Rows from block 7, named by matrix and row number. Rows with one number belong to one neuron. Each number is 50 + 12 x the weight over its row's rms, rounded and kept within 0 to 99. All counts start at 0. After the name is the row's rms in percent of the matrix's.
# fc1: MLP up (model.blocks.7.mlp.fc1.weight, 1024x256), inputs 128-255
# fc2: MLP down (model.blocks.7.mlp.fc2.weight, 256x1024, transposed), outputs 128-255
fc1.190 105:53 58 63 63 34 61 57 52 53 34 49 41 42 49 69 51 55 61 44 46 44 82 47 62 48 50 56 59 46 32 64 42 56 47 39 63 41 28 47 75 56 74 36 73 60 29 57 58 62 48 25 55 53 60 44 50 43 44 59 52 54 76 54 49 45 28 39 42 50 38 54 68 44 43 31 60 56 36 71 57 43 58 43 56 36 28 49 49 45 70 40 46 41 48 63 55 37 51 39 45 41 44 53 48 45 40 43 18 52 78 48 70 63 82 71 53 50 53 52 28 44 56 28 53 44 61 66 50
fc2.190 105:61 57 62 41 36 64 49 63 53 40 47 45 47 23 38 54 24 55 52 45 52 35 64 52 47 64 56 42 64 50 44 58 59 45 54 39 69 53 28 40 69 20 30 41 54 45 56 47 45 57 65 51 58 62 53 36 49 66 53 35 36 34 71 41 71 58 49 45 47 45 46 41 60 43 46 57 63 43 36 46 44 41 64 55 68 45 45 37 41 54 67 33 43 34 64 51 56 64 52 67 36 24 55 71 59 68 61 44 54 29 31 58 61 47 33 40 61 66 47 48 51 59 66 63 73 44 43 51
fc1.191 103:57 61 58 53 51 51 41 58 33 78 53 42 64 61 36 41 54 44 47 66 32 59 40 51 60 40 43 56 77 60 64 50 45 36 34 57 50 29 52 55 61 43 61 56 66 27 46 36 56 55 35 43 55 52 30 58 51 54 58 62 55 64 58 38 37 46 71 58 69 47 33 64 28 43 43 26 52 64 64 49 42 43 42 52 36 53 38 41 51 45 50 60 21 67 51 39 49 29 42 52 40 58 40 43 39 51 58 43 52 41 63 37 60 62 52 62 49 57 42 46 38 58 62 59 63 33 53 54
fc2.191 116:40 60 47 56 43 29 48 48 56 31 53 48 54 63 49 58 64 48 63 28 26 48 30 54 49 60 52 44 48 46 39 53 41 56 46 56 54 65 35 46 64 45 66 30 51 42 45 31 50 33 59 71 39 55 32 67 71 50 48 58 71 41 54 67 49 54 28 34 40 35 50 60 61 44 43 56 47 43 58 51 49 48 46 45 52 60 59 60 62 31 52 65 51 62 38 62 27 46 52 51 63 20 86 45 43 56 53 43 51 71 44 40 45 40 53 57 76 57 58 55 58 32 33 46 39 50 61 38
fc1.192 098:59 42 68 64 42 59 39 42 49 46 65 57 57 39 37 23 28 50 51 54 65 44 58 47 64 37 45 37 58 32 30 50 41 58 44 46 62 57 35 29 69 49 65 55 54 26 61 45 40 52 34 65 63 47 57 39 45 49 69 69 32 50 67 33 58 52 59 55 49 52 66 48 62 48 42 54 65 26 53 48 75 55 51 51 45 44 70 33 36 66 62 53 42 57 43 71 86 48 48 47 61 61 49 57 39 36 39 51 54 38 18 25 48 68 60 58 70 35 49 49 33 38 50 40 39 49 47 48
fc2.192 100:66 44 47 55 37 56 58 29 54 62 53 48 34 53 44 47 67 65 55 79 26 48 37 66 67 45 55 45 38 56 47 51 56 48 63 62 47 42 57 30 42 61 46 49 30 39 42 57 32 46 42 53 73 31 64 28 53 57 52 75 39 61 57 53 60 43 46 29 49 61 60 40 56 38 57 59 38 65 56 42 40 66 66 49 58 47 48 53 68 55 53 56 47 36 32 55 47 42 26 57 52 55 68 48 43 46 70 40 46 36 51 52 35 48 72 34 54 53 29 40 71 67 67 40 52 66 53 35
fc1.193 103:56 47 76 61 59 65 32 57 42 56 47 43 40 46 46 43 46 49 50 59 45 84 62 43 42 44 74 76 41 53 39 43 50 64 37 43 42 58 51 39 76 71 65 10 69 56 49 32 53 48 59 44 39 67 33 45 24 39 62 49 56 46 53 49 42 53 61 43 60 49 36 54 56 57 41 39 53 35 53 40 31 55 70 52 58 73 46 50 37 34 61 46 64 39 65 64 41 49 53 55 38 56 51 40 57 56 56 51 38 50 57 50 46 50 27 54 49 23 56 35 54 47 50 27 60 63 47 45
fc2.193 104:37 52 62 55 45 52 64 56 22 40 33 45 42 45 39 37 40 49 40 54 57 21 60 43 64 76 55 60 49 53 51 44 46 56 32 75 45 51 52 55 32 31 52 54 65 56 67 50 44 48 54 64 61 41 38 74 52 45 63 40 62 28 43 61 48 42 46 55 41 41 59 60 49 55 60 50 46 54 37 29 68 28 60 57 22 30 56 72 36 47 58 44 54 44 44 54 42 56 54 83 59 66 40 30 30 44 35 44 62 47 64 47 53 66 67 54 38 55 54 49 41 40 30 40 58 52 52 63
fc1.194 098:49 43 69 51 37 54 46 74 56 53 45 65 57 39 51 55 57 38 48 69 46 72 54 25 56 48 48 41 29 47 61 45 49 55 36 63 48 50 51 48 65 72 55 29 67 66 44 41 65 53 55 50 51 50 45 65 58 57 57 68 34 40 63 23 60 60 52 58 68 76 24 44 50 26 47 42 46 39 52 33 45 45 47 41 33 43 69 56 54 41 56 49 36 44 55 62 50 53 56 34 48 51 60 47 66 46 64 31 65 61 52 51 30 40 42 44 43 66 29 56 44 59 37 65 48 48 54 47
fc2.194 083:58 36 42 29 51 58 57 42 65 39 43 30 56 65 34 50 40 55 41 63 39 43 52 60 61 41 54 64 30 37 57 49 29 48 64 45 28 49 53 39 49 40 53 53 38 49 60 45 50 45 50 43 68 40 77 64 47 42 70 46 53 49 73 59 53 38 49 40 42 53 74 76 49 54 47 37 51 61 57 64 57 78 42 44 30 61 69 62 48 38 36 65 56 54 47 29 54 36 53 67 52 52 48 55 32 62 59 46 46 45 52 35 29 72 48 69 26 62 59 50 44 48 44 51 49 45 57 63
fc1.195 100:63 44 69 38 49 47 48 72 50 46 35 55 75 45 35 44 51 43 64 58 47 50 55 56 44 67 36 31 55 57 42 54 46 53 60 55 54 41 32 38 75 73 46 50 86 62 52 61 58 45 56 68 64 38 55 70 45 61 44 16 40 51 47 40 37 55 34 38 57 50 61 47 46 37 75 38 57 32 62 54 53 49 33 61 58 48 58 45 75 44 62 53 61 55 43 72 45 43 29 48 46 60 41 52 47 46 52 37 65 54 49 75 56 36 45 52 59 57 58 63 58 63 51 43 91 35 71 65
fc2.195 109:66 61 57 43 53 67 35 54 56 41 50 40 42 34 32 47 30 43 56 42 54 30 49 50 38 43 59 53 29 41 47 63 51 54 37 32 61 49 50 79 23 45 55 49 47 30 59 21 49 42 64 51 45 50 60 52 38 60 61 41 39 40 43 51 46 64 63 47 47 34 69 41 34 38 42 35 66 56 71 55 31 64 62 26 34 38 68 61 81 50 49 88 49 55 59 43 65 50 72 43 45 49 57 54 32 56 65 36 38 51 50 58 60 63 35 45 45 48 54 60 50 51 58 54 49 40 49 37
fc1.196 100:58 33 46 37 55 65 53 46 57 54 81 45 53 45 78 72 46 29 45 69 61 65 43 54 76 53 42 55 65 34 53 61 47 68 38 49 31 52 46 56 33 58 55 51 33 43 51 33 42 53 45 43 47 51 38 41 48 67 36 48 61 58 37 25 28 57 43 44 46 36 35 48 47 33 41 26 52 46 60 44 49 63 61 38 47 62 55 55 58 56 35 96 46 49 46 26 73 36 60 39 47 52 48 49 54 64 44 58 59 65 50 74 67 52 45 53 73 56 54 47 56 46 46 13 59 58 71 53
fc2.196 107:33 63 67 72 39 57 63 47 75 58 49 42 46 52 57 81 58 51 31 53 62 64 54 49 67 35 30 62 59 49 58 49 51 44 54 21 61 45 58 53 54 31 40 42 39 47 34 32 60 66 33 42 57 64 43 51 44 50 47 32 33 36 54 39 61 37 53 28 85 68 43 62 34 38 56 83 52 53 60 59 60 32 50 41 60 36 44 50 36 43 38 66 40 63 66 44 46 59 41 55 49 25 33 52 57 44 60 39 36 64 48 60 53 29 51 54 44 43 62 35 68 43 40 74 78 52 66 57
fc1.197 105:64 53 37 40 45 32 53 69 65 53 25 63 61 59 51 65 57 52 46 63 53 61 38 46 52 32 54 60 58 30 55 61 58 33 45 58 50 31 18 51 42 55 52 64 46 57 29 66 57 49 53 67 63 51 59 36 46 41 60 42 56 47 52 57 48 38 65 45 68 22 28 44 47 33 53 29 37 51 57 52 52 69 38 36 49 73 51 48 50 43 63 55 47 57 50 54 50 62 48 67 50 39 60 52 51 68 70 63 48 50 58 41 42 48 80 51 42 60 41 19 59 52 52 65 52 43 52 16
fc2.197 121:29 59 48 60 53 43 52 41 32 63 34 51 48 35 72 42 32 28 63 47 46 74 32 58 56 30 51 34 58 56 68 59 38 60 54 53 52 35 36 52 45 48 57 60 52 22 52 54 55 42 45 60 61 46 28 44 42 42 47 64 51 42 49 45 47 73 43 59 43 50 29 41 59 43 45 35 54 78 72 39 47 53 38 50 33 49 65 46 33 37 50 42 56 68 41 55 51 54 74 51 43 56 54 44 32 28 56 40 52 88 49 54 35 63 52 51 55 72 42 55 49 47 46 43 53 41 55 63
fc1.198 100:35 40 55 58 58 30 55 46 53 47 51 61 40 52 56 48 33 48 49 37 47 46 38 40 48 48 49 57 36 40 16 38 58 44 55 39 30 35 41 63 47 47 61 61 40 49 46 51 50 74 40 50 59 36 68 43 49 43 39 61 63 64 64 61 49 44 58 69 50 57 33 63 67 55 47 54 54 45 45 77 40 41 55 66 61 34 60 72 54 30 63 42 59 43 42 49 31 84 41 49 50 64 34 47 59 47 48 37 50 45 54 58 53 27 34 76 29 58 46 57 49 61 24 53 62 55 54 56
fc2.198 096:37 27 51 30 59 62 53 29 46 30 56 69 47 53 51 64 55 38 57 61 75 59 39 62 50 42 73 51 52 45 56 56 65 66 57 64 48 39 59 39 60 48 24 54 35 51 77 36 42 43 53 55 62 42 55 44 52 45 41 62 50 39 40 48 70 35 49 55 70 40 55 45 54 50 30 77 46 48 56 26 53 41 55 53 48 52 44 37 44 37 29 43 48 51 54 38 70 35 50 49 53 72 55 56 54 32 45 62 38 60 49 69 40 46 55 62 69 57 68 37 47 53 66 43 59 52 58 54
fc1.199 106:50 29 57 55 44 54 36 30 40 31 49 58 56 59 56 54 63 69 44 29 55 45 45 24 37 60 55 45 36 33 51 63 33 42 50 61 61 39 46 47 52 63 39 52 64 50 65 39 44 36 55 56 57 52 49 39 77 58 57 52 48 44 38 60 59 24 40 27 55 54 57 56 36 33 61 36 70 38 58 58 66 53 40 59 55 21 46 60 54 54 54 54 51 51 57 78 61 64 48 56 39 51 70 38 58 47 67 71 36 68 41 44 50 49 49 77 59 48 40 46 47 70 30 38 36 46 46 49
fc2.199 092:50 48 54 51 35 61 42 53 40 70 35 64 72 32 37 39 47 68 29 52 44 76 51 54 56 53 55 41 51 61 63 57 65 55 59 52 60 41 62 51 53 46 45 44 18 39 42 65 41 55 30 29 63 35 51 59 54 52 71 81 45 31 52 49 48 45 32 61 47 41 64 49 44 71 77 53 61 36 38 76 46 53 58 54 59 46 46 36 28 58 65 49 44 46 58 48 28 47 47 21 41 64 50 49 59 61 66 38 52 48 57 71 63 49 58 52 48 62 49 49 46 60 39 59 50 53 54 73
fc1.200 094:46 33 54 26 59 61 54 53 40 55 52 66 44 46 63 39 65 56 38 64 39 56 50 56 72 69 36 33 40 50 66 66 58 42 28 73 51 62 62 54 51 50 44 42 65 51 54 48 36 64 58 60 72 44 47 31 59 58 53 61 54 43 59 57 49 67 21 57 53 46 50 35 64 34 30 29 35 43 64 61 36 51 42 65 28 61 46 42 56 53 47 33 55 46 45 48 29 61 31 57 43 38 43 50 53 57 63 60 35 57 53 50 74 80 50 70 56 37 43 49 48 54 60 64 38 45 51 42
fc2.200 094:78 62 64 44 61 47 25 26 42 46 47 45 50 58 45 53 58 31 61 48 46 40 76 32 71 37 62 51 56 34 47 37 37 32 52 39 46 41 59 21 56 52 57 50 54 69 45 54 43 72 53 59 60 46 56 42 54 24 43 49 50 48 73 51 56 57 66 46 44 46 53 64 54 35 49 44 59 29 53 49 64 66 52 62 48 74 30 41 49 36 39 56 59 63 44 71 52 54 42 46 44 54 50 52 62 32 45 35 57 57 60 48 38 53 49 35 32 55 44 39 47 60 70 28 40 58 62 42
fc1.201 104:56 38 40 25 46 26 41 47 63 59 45 59 47 50 42 50 54 60 55 49 40 65 32 47 71 33 43 55 73 45 53 62 50 73 56 42 62 65 67 57 62 70 42 39 41 55 38 55 75 64 51 56 51 32 63 67 49 70 58 61 51 59 59 53 65 63 57 54 15 34 63 55 25 53 36 45 45 63 58 37 47 53 46 41 47 57 49 54 56 40 31 39 66 36 39 42 41 38 55 56 55 38 55 36 35 55 27 51 59 58 53 58 56 41 41 37 51 76 42 53 56 19 40 39 62 54 23 45
fc2.201 100:68 52 43 69 52 67 41 57 47 40 33 58 67 56 35 24 43 53 51 56 54 62 66 52 47 61 56 55 28 41 50 41 49 46 40 55 63 44 57 65 68 48 67 65 50 26 38 48 32 61 48 63 54 33 41 67 48 31 51 46 43 39 56 57 56 52 40 51 82 29 53 50 73 63 53 44 61 33 68 62 37 61 29 58 58 51 58 60 49 31 60 48 39 58 63 62 52 61 44 56 43 61 46 37 37 50 44 40 47 63 66 55 63 36 53 34 62 32 39 83 44 49 68 41 54 47 39 44
fc1.202 099:53 47 42 34 52 57 38 58 46 52 61 47 46 83 41 60 36 45 43 36 63 36 25 27 52 73 38 48 47 48 61 36 35 36 71 42 41 49 53 86 42 53 50 30 29 31 58 67 56 53 59 52 44 48 42 43 54 47 53 36 62 34 34 41 29 63 45 46 58 50 44 54 26 41 67 28 56 70 45 63 55 69 41 43 39 67 51 52 60 25 53 58 53 48 42 39 33 55 65 46 34 44 48 56 61 65 55 37 38 32 59 53 45 63 30 63 46 59 63 47 42 59 50 62 59 72 70 35
fc2.202 091:52 40 51 25 48 34 39 63 51 56 49 41 41 39 38 37 50 35 61 38 37 33 41 53 68 55 57 52 50 55 48 59 56 46 29 41 57 39 56 45 34 46 58 53 64 35 69 36 48 55 58 70 68 67 63 63 51 67 46 42 50 49 29 51 34 53 45 45 60 49 61 72 53 59 58 65 60 48 49 65 49 33 47 33 49 46 49 51 48 74 52 34 50 49 42 59 59 31 60 87 72 36 63 53 69 18 59 44 69 33 46 56 35 51 55 51 50 41 51 68 63 41 26 32 62 47 32 58
fc1.203 098:55 45 65 70 49 33 38 34 81 51 41 44 50 31 35 61 69 43 79 54 53 42 65 53 56 54 59 55 62 59 58 30 80 59 54 46 55 43 50 58 42 50 55 43 38 69 69 68 53 51 36 39 69 52 45 55 69 47 55 40 52 56 49 72 42 45 35 57 42 39 58 39 55 53 45 49 53 45 78 64 61 49 44 45 41 61 76 43 58 54 60 54 45 54 54 31 47 44 39 41 38 23 54 57 68 43 41 36 56 62 42 74 43 52 41 36 45 36 44 39 34 40 61 68 43 46 20 62
fc2.203 123:22 44 59 54 44 49 58 49 46 46 41 43 35 70 68 41 26 58 43 49 52 43 20 38 55 68 62 41 32 35 53 52 66 61 41 67 53 47 65 49 46 45 47 49 44 38 58 38 38 41 41 65 53 54 57 51 51 50 41 27 62 48 65 42 45 48 48 69 46 53 32 14 37 32 59 69 52 55 49 42 30 35 55 58 58 47 57 63 45 58 35 28 54 49 56 50 49 36 55 62 53 52 53 76 62 36 40 50 57 23 56 49 51 34 32 42 56 58 54 63 34 66 50 63 48 54 52 70
fc1.204 098:33 43 51 43 54 46 47 57 63 58 43 69 45 54 47 62 41 27 50 49 39 51 49 28 63 33 77 29 40 67 43 56 44 34 30 54 56 46 46 58 65 62 39 63 41 24 30 55 48 35 72 47 43 55 53 39 38 31 60 50 56 51 51 53 51 41 44 50 53 53 40 41 37 38 51 69 63 61 36 40 28 46 44 52 49 53 51 63 52 61 45 57 51 44 41 48 65 62 65 30 56 45 37 55 66 50 58 51 45 43 71 43 58 50 53 36 41 47 60 58 61 69 45 43 49 77 41 56
fc2.204 098:54 24 52 44 45 30 37 77 67 62 37 51 59 52 35 70 43 50 52 53 46 39 47 55 47 58 51 58 35 58 58 42 55 51 61 50 61 42 46 29 56 55 47 33 52 67 29 40 47 63 44 54 59 52 70 48 70 67 38 44 47 47 36 38 70 40 50 39 32 48 43 73 48 58 48 61 49 34 38 40 51 56 28 38 54 33 58 52 40 57 48 45 48 45 38 27 62 66 50 52 48 47 69 51 51 43 39 45 42 45 57 39 49 45 51 65 44 42 45 41 61 51 47 33 72 49 52 43
fc1.205 097:31 68 31 64 49 54 47 68 46 44 47 40 50 50 44 46 45 66 66 38 67 54 56 66 44 53 31 60 41 50 72 39 33 60 47 57 57 41 46 34 70 62 42 51 53 55 33 69 51 41 48 65 59 28 61 59 32 46 56 46 49 61 73 65 51 52 49 59 56 67 67 53 62 50 51 52 52 62 31 35 30 46 35 67 55 43 43 40 75 50 57 41 42 48 45 36 57 68 82 60 38 55 36 45 42 54 51 46 65 52 44 42 52 42 59 69 50 32 52 45 62 41 48 62 67 48 66 39
fc2.205 087:53 37 59 58 48 70 56 42 39 49 55 63 60 33 43 55 59 65 40 50 57 61 53 39 66 35 65 57 47 37 41 44 36 49 37 46 34 55 38 35 45 51 52 40 39 67 57 56 50 43 51 73 46 57 53 32 54 44 41 64 61 46 60 42 52 61 41 59 50 65 50 43 58 46 42 29 61 48 45 39 41 68 43 64 56 45 39 49 40 82 22 42 39 46 55 46 48 32 61 65 55 57 51 44 33 59 40 33 53 55 70 44 56 57 56 22 82 59 54 31 49 63 65 46 32 33 38 44
fc1.206 105:37 51 55 74 62 55 55 57 33 49 55 50 54 40 66 43 70 56 64 55 45 66 48 04 51 63 59 45 45 82 65 42 53 64 49 45 33 25 69 33 43 46 47 53 24 56 79 32 52 54 53 34 49 36 39 71 47 59 50 59 50 45 36 58 59 49 63 21 71 49 50 75 58 19 54 35 43 73 48 45 41 27 52 36 47 69 51 62 33 65 60 41 50 47 54 59 41 57 73 64 53 66 55 42 36 43 51 36 53 36 58 30 47 53 49 49 53 54 56 23 60 45 64 61 46 52 49 63
fc2.206 111:36 55 52 44 49 45 33 72 37 26 42 47 46 73 56 45 60 54 53 54 42 54 42 47 37 56 45 36 46 33 64 50 52 52 56 50 42 62 53 42 58 30 63 64 68 48 46 28 42 47 37 58 54 58 72 25 59 50 36 44 37 85 48 17 70 52 48 56 48 66 53 52 71 58 56 62 56 22 65 37 40 53 62 41 63 52 42 55 51 50 61 52 68 44 68 51 48 48 53 54 54 33 52 49 40 45 72 43 53 42 53 58 54 44 34 58 60 52 61 52 61 51 30 56 75 60 46 43
fc1.207 101:67 49 47 55 50 66 30 38 54 35 76 46 42 51 49 50 55 49 43 44 75 63 72 51 34 28 38 48 35 42 45 60 55 30 36 41 53 56 66 56 37 61 39 53 37 62 42 58 24 47 61 49 52 57 38 42 39 39 49 40 69 60 48 52 57 46 63 52 14 58 59 49 41 33 49 43 61 58 56 74 45 42 68 44 56 43 36 71 60 46 54 59 24 56 64 64 51 44 68 43 65 61 69 53 61 40 54 46 66 60 63 51 78 58 44 29 77 39 45 65 47 64 49 40 46 60 43 51
fc2.207 089:39 43 64 54 50 38 38 73 75 51 53 40 64 30 57 50 49 40 51 37 63 64 44 38 58 40 39 43 57 59 41 58 49 51 44 55 53 59 51 47 50 50 50 50 37 63 39 32 31 38 46 36 42 46 57 54 46 45 50 41 28 56 48 56 46 48 41 53 47 52 64 55 37 52 48 63 18 54 41 44 50 46 14 59 53 64 32 74 62 42 60 32 62 75 47 41 29 14 48 38 41 68 42 46 75 44 49 55 65 61 53 42 49 60 62 49 70 51 41 45 48 54 51 37 55 49 46 37
fc1.208 102:30 49 51 59 34 55 68 42 45 39 39 37 46 53 62 63 42 47 35 56 58 39 57 52 62 56 31 63 68 52 64 65 35 39 18 33 45 45 56 50 60 46 28 73 27 43 32 61 57 42 74 69 63 52 44 42 63 57 30 52 43 43 40 49 58 64 54 35 49 40 43 63 42 56 47 46 39 44 44 47 58 48 47 64 38 38 53 67 62 71 45 53 53 48 40 39 74 64 42 70 46 42 30 80 59 64 52 54 48 61 67 35 47 54 46 58 57 65 49 48 49 59 44 54 50 36 49 40
fc2.208 106:49 52 58 47 68 48 54 48 23 69 68 57 52 38 42 43 46 43 37 57 41 58 56 44 74 64 48 64 53 67 51 38 21 44 51 41 47 42 65 50 39 41 33 61 53 66 44 47 59 58 37 47 44 51 38 23 71 61 57 45 52 53 45 61 61 48 51 44 34 55 52 53 60 33 47 51 53 38 52 57 61 50 65 67 60 53 28 51 54 53 40 65 41 40 43 49 36 55 24 46 49 64 43 45 61 39 40 45 45 53 55 60 59 29 56 36 71 46 52 72 49 44 42 46 34 77 36 41
fc1.209 101:32 43 38 46 58 77 52 69 50 68 26 70 32 56 54 37 47 48 35 42 66 51 67 34 61 48 41 46 38 62 44 60 43 47 51 33 35 55 31 52 43 59 46 49 53 53 47 43 55 30 61 50 31 60 58 68 56 36 68 33 62 42 44 59 45 45 57 41 58 57 52 49 51 50 56 55 32 62 35 59 52 44 55 38 48 65 55 52 37 52 61 42 65 46 45 25 37 50 61 51 47 31 33 51 46 42 54 33 57 41 36 54 58 58 56 67 26 54 29 50 39 31 58 50 56 30 44 52
fc2.209 083:61 34 69 58 50 17 50 54 43 51 59 42 80 50 28 46 33 71 41 74 40 49 54 60 47 45 61 39 60 62 67 62 49 36 45 66 50 52 72 56 46 32 70 62 76 30 23 53 54 32 43 50 61 36 31 58 67 50 72 39 24 44 40 48 73 36 58 50 50 50 42 70 54 62 67 47 67 55 67 52 57 42 54 62 54 31 56 50 51 32 39 28 52 51 54 52 38 46 44 55 45 54 55 48 40 44 49 60 69 59 42 62 49 57 56 48 77 75 53 54 57 68 29 52 50 48 60 63
fc1.210 099:67 45 36 55 61 59 51 65 39 59 50 48 52 75 36 54 64 49 59 47 48 49 42 53 55 66 43 54 61 68 53 29 58 26 47 51 50 43 49 59 54 42 69 45 46 30 36 55 42 52 44 42 60 34 40 57 47 52 41 41 37 39 65 33 32 47 46 62 43 29 46 52 80 31 47 38 28 52 56 42 51 72 47 41 45 36 66 58 49 33 68 73 32 63 67 55 55 25 65 47 45 56 28 38 43 59 34 66 59 41 39 38 58 48 56 64 53 56 59 66 60 68 12 49 43 57 66 49
fc2.210 078:51 53 34 49 64 31 37 38 50 43 61 44 55 56 43 55 46 48 28 56 57 35 55 38 45 42 23 50 49 49 58 44 41 54 49 31 54 69 61 53 36 68 72 55 53 74 42 63 59 51 65 39 51 42 35 45 52 38 41 52 50 57 29 40 51 51 43 59 63 45 50 58 17 26 55 31 65 70 52 39 65 32 56 42 68 28 58 43 69 72 53 46 32 51 32 36 40 32 46 67 31 58 47 67 51 36 49 49 56 54 54 53 42 44 30 75 35 44 51 50 59 50 60 60 66 61 47 47
fc1.211 105:56 59 37 51 33 46 48 57 77 32 63 60 46 61 40 49 37 52 39 51 50 48 53 44 48 61 55 57 49 46 35 49 49 56 56 52 46 77 73 57 62 33 38 60 49 65 41 55 36 53 37 49 50 60 56 46 62 58 44 50 40 51 67 46 47 36 51 51 41 31 45 52 29 49 59 38 49 53 31 72 55 72 44 40 32 41 54 50 62 52 52 61 52 39 50 60 55 57 55 37 66 41 43 38 34 44 54 35 39 61 53 53 51 58 44 45 48 44 76 35 66 71 80 19 61 35 41 46
fc2.211 107:61 36 38 59 54 51 61 49 49 35 63 64 59 54 45 30 49 77 41 40 41 36 49 48 48 72 58 59 40 64 45 59 51 53 23 43 63 22 54 60 46 52 32 39 71 57 30 63 54 56 31 53 51 64 53 69 54 65 52 51 56 56 49 41 57 43 54 59 37 77 43 45 68 62 45 43 63 30 57 35 27 61 52 28 67 53 68 51 39 73 41 57 53 46 55 50 65 39 30 61 52 41 53 44 32 26 35 61 73 49 40 78 46 41 47 40 62 45 38 48 69 40 34 48 39 66 50 54
fc1.212 095:44 40 67 67 49 55 58 36 67 49 45 71 60 47 47 56 57 48 34 46 43 65 31 34 47 47 54 61 34 47 46 52 59 45 30 48 63 13 54 57 50 41 66 34 57 68 49 28 54 43 54 46 43 56 67 66 58 41 65 66 42 63 47 56 65 31 25 42 32 56 58 45 19 48 48 42 43 71 62 64 62 42 56 49 42 38 43 42 44 51 62 59 38 39 41 65 43 63 54 55 65 46 83 43 58 52 35 64 41 36 59 63 47 58 52 47 55 53 67 53 47 38 38 52 67 65 49 56
fc2.212 085:44 37 50 35 62 38 51 63 49 50 14 34 42 45 25 45 49 45 42 42 56 52 50 49 60 62 58 46 50 48 50 60 37 43 56 41 52 53 50 33 52 50 42 65 49 56 60 40 46 46 42 37 42 81 47 51 44 73 54 37 44 51 49 55 52 80 43 60 47 54 41 46 47 39 56 49 44 48 56 45 39 62 52 62 59 62 49 63 69 59 28 56 29 46 44 76 75 26 29 39 55 56 38 29 50 38 43 52 55 41 74 65 51 75 72 26 46 44 55 42 53 64 73 45 57 68 67 30
fc1.213 102:48 66 53 71 74 42 38 31 53 67 63 46 53 42 55 67 43 73 60 53 59 28 47 57 73 41 73 51 35 38 82 59 55 47 59 49 47 34 60 43 46 60 35 58 43 42 52 46 49 64 54 34 44 47 64 54 07 56 65 60 31 45 59 43 39 48 54 35 71 54 65 79 45 31 46 41 35 52 66 38 41 29 48 51 34 55 53 42 70 51 20 52 43 38 48 44 41 39 54 46 41 55 37 63 52 48 30 47 58 63 56 37 37 38 47 40 45 39 68 64 32 54 56 47 72 57 33 58
fc2.213 098:38 50 43 51 50 67 54 53 42 42 50 63 55 59 45 44 48 57 63 47 67 57 39 58 45 48 46 32 45 42 50 41 60 54 56 52 20 41 58 61 42 61 30 49 58 62 14 47 52 45 57 42 37 50 67 43 36 67 19 52 42 44 50 65 50 57 25 43 61 48 31 50 39 41 55 41 37 54 45 53 54 26 54 41 44 61 67 48 67 72 54 52 44 37 42 71 46 57 60 35 50 51 60 43 48 38 31 42 59 64 61 44 28 52 62 51 55 50 62 75 46 43 52 54 46 43 41 52
fc1.214 115:23 51 50 46 46 63 46 33 34 53 36 42 50 62 56 28 48 51 59 43 52 50 50 59 66 37 28 30 60 25 37 62 48 20 42 58 38 58 70 34 68 41 53 54 47 70 45 47 47 59 60 50 20 58 51 54 52 52 65 57 38 57 35 52 62 44 51 30 41 56 48 49 44 50 46 50 49 20 58 53 55 26 67 50 32 21 50 62 52 70 33 43 36 44 51 36 53 45 52 56 50 38 51 33 81 44 59 52 47 48 60 53 52 50 64 43 52 29 57 56 56 67 47 48 41 49 54 56
fc2.214 117:42 53 53 55 35 37 33 53 49 46 51 39 63 48 70 39 41 49 29 61 58 48 39 65 37 36 57 52 59 42 51 59 38 50 46 37 43 70 60 30 60 39 63 52 60 61 61 32 51 66 58 29 45 42 68 28 38 48 43 24 40 58 37 51 53 40 42 54 38 56 59 57 31 68 58 69 58 47 39 37 34 35 84 64 85 39 44 61 61 35 66 55 67 58 57 52 45 36 50 41 33 47 42 37 43 49 68 57 60 57 65 53 57 46 50 40 55 61 61 54 50 46 39 54 42 57 69 52
fc1.215 094:70 55 41 65 62 48 45 45 42 44 35 54 52 47 69 54 44 48 50 40 59 59 48 51 38 67 55 57 45 55 43 55 49 45 34 69 60 40 59 56 59 49 33 36 54 61 72 75 47 32 37 68 38 51 47 50 46 59 63 31 48 40 29 42 54 57 56 42 47 59 64 47 16 54 53 69 60 38 55 48 48 46 57 50 51 33 50 36 47 38 53 48 43 59 34 28 42 60 33 43 43 34 54 44 60 52 59 41 55 29 45 69 45 66 64 46 62 95 52 56 56 21 42 58 48 32 26 48
fc2.215 075:58 56 47 42 23 62 64 66 44 47 44 63 37 51 70 50 65 30 47 48 54 58 55 39 36 57 43 56 61 38 53 45 32 70 49 20 59 27 37 60 54 28 26 45 64 49 64 50 26 43 62 50 58 40 68 46 41 34 33 57 52 27 62 38 30 56 66 40 50 54 40 60 35 74 54 50 41 40 74 53 58 58 59 51 31 47 62 52 50 34 56 46 43 37 65 54 45 64 63 35 53 49 44 66 30 71 45 62 43 58 58 53 54 51 53 50 42 30 57 62 70 57 55 70 53 44 64 22
fc1.216 098:34 49 40 42 53 61 36 51 57 38 51 44 48 59 42 54 49 56 47 42 53 65 34 59 64 62 39 56 52 55 57 48 31 66 67 48 64 57 75 49 57 55 30 45 33 43 66 58 76 62 50 46 43 57 48 45 34 57 67 44 43 66 54 40 53 49 62 30 57 55 48 29 58 42 18 46 65 66 50 40 60 29 46 38 33 41 71 65 30 42 34 44 51 57 60 54 55 22 50 46 48 59 56 48 23 40 49 55 44 48 71 36 30 59 58 49 59 41 46 34 48 71 41 51 51 68 35 33
fc2.216 076:37 49 69 43 41 58 54 39 43 58 78 47 33 44 41 49 39 63 49 47 64 36 70 62 38 69 40 27 65 31 49 26 63 51 42 59 49 32 39 52 69 55 35 55 44 48 40 39 60 53 61 44 52 40 45 60 46 33 37 32 57 58 56 56 57 50 23 54 51 52 44 56 59 58 39 43 66 30 53 45 40 63 49 45 48 42 64 46 68 50 50 74 59 58 54 55 47 40 49 53 33 44 77 61 51 45 43 66 60 52 50 50 35 73 59 54 47 60 59 45 54 39 78 77 60 61 56 50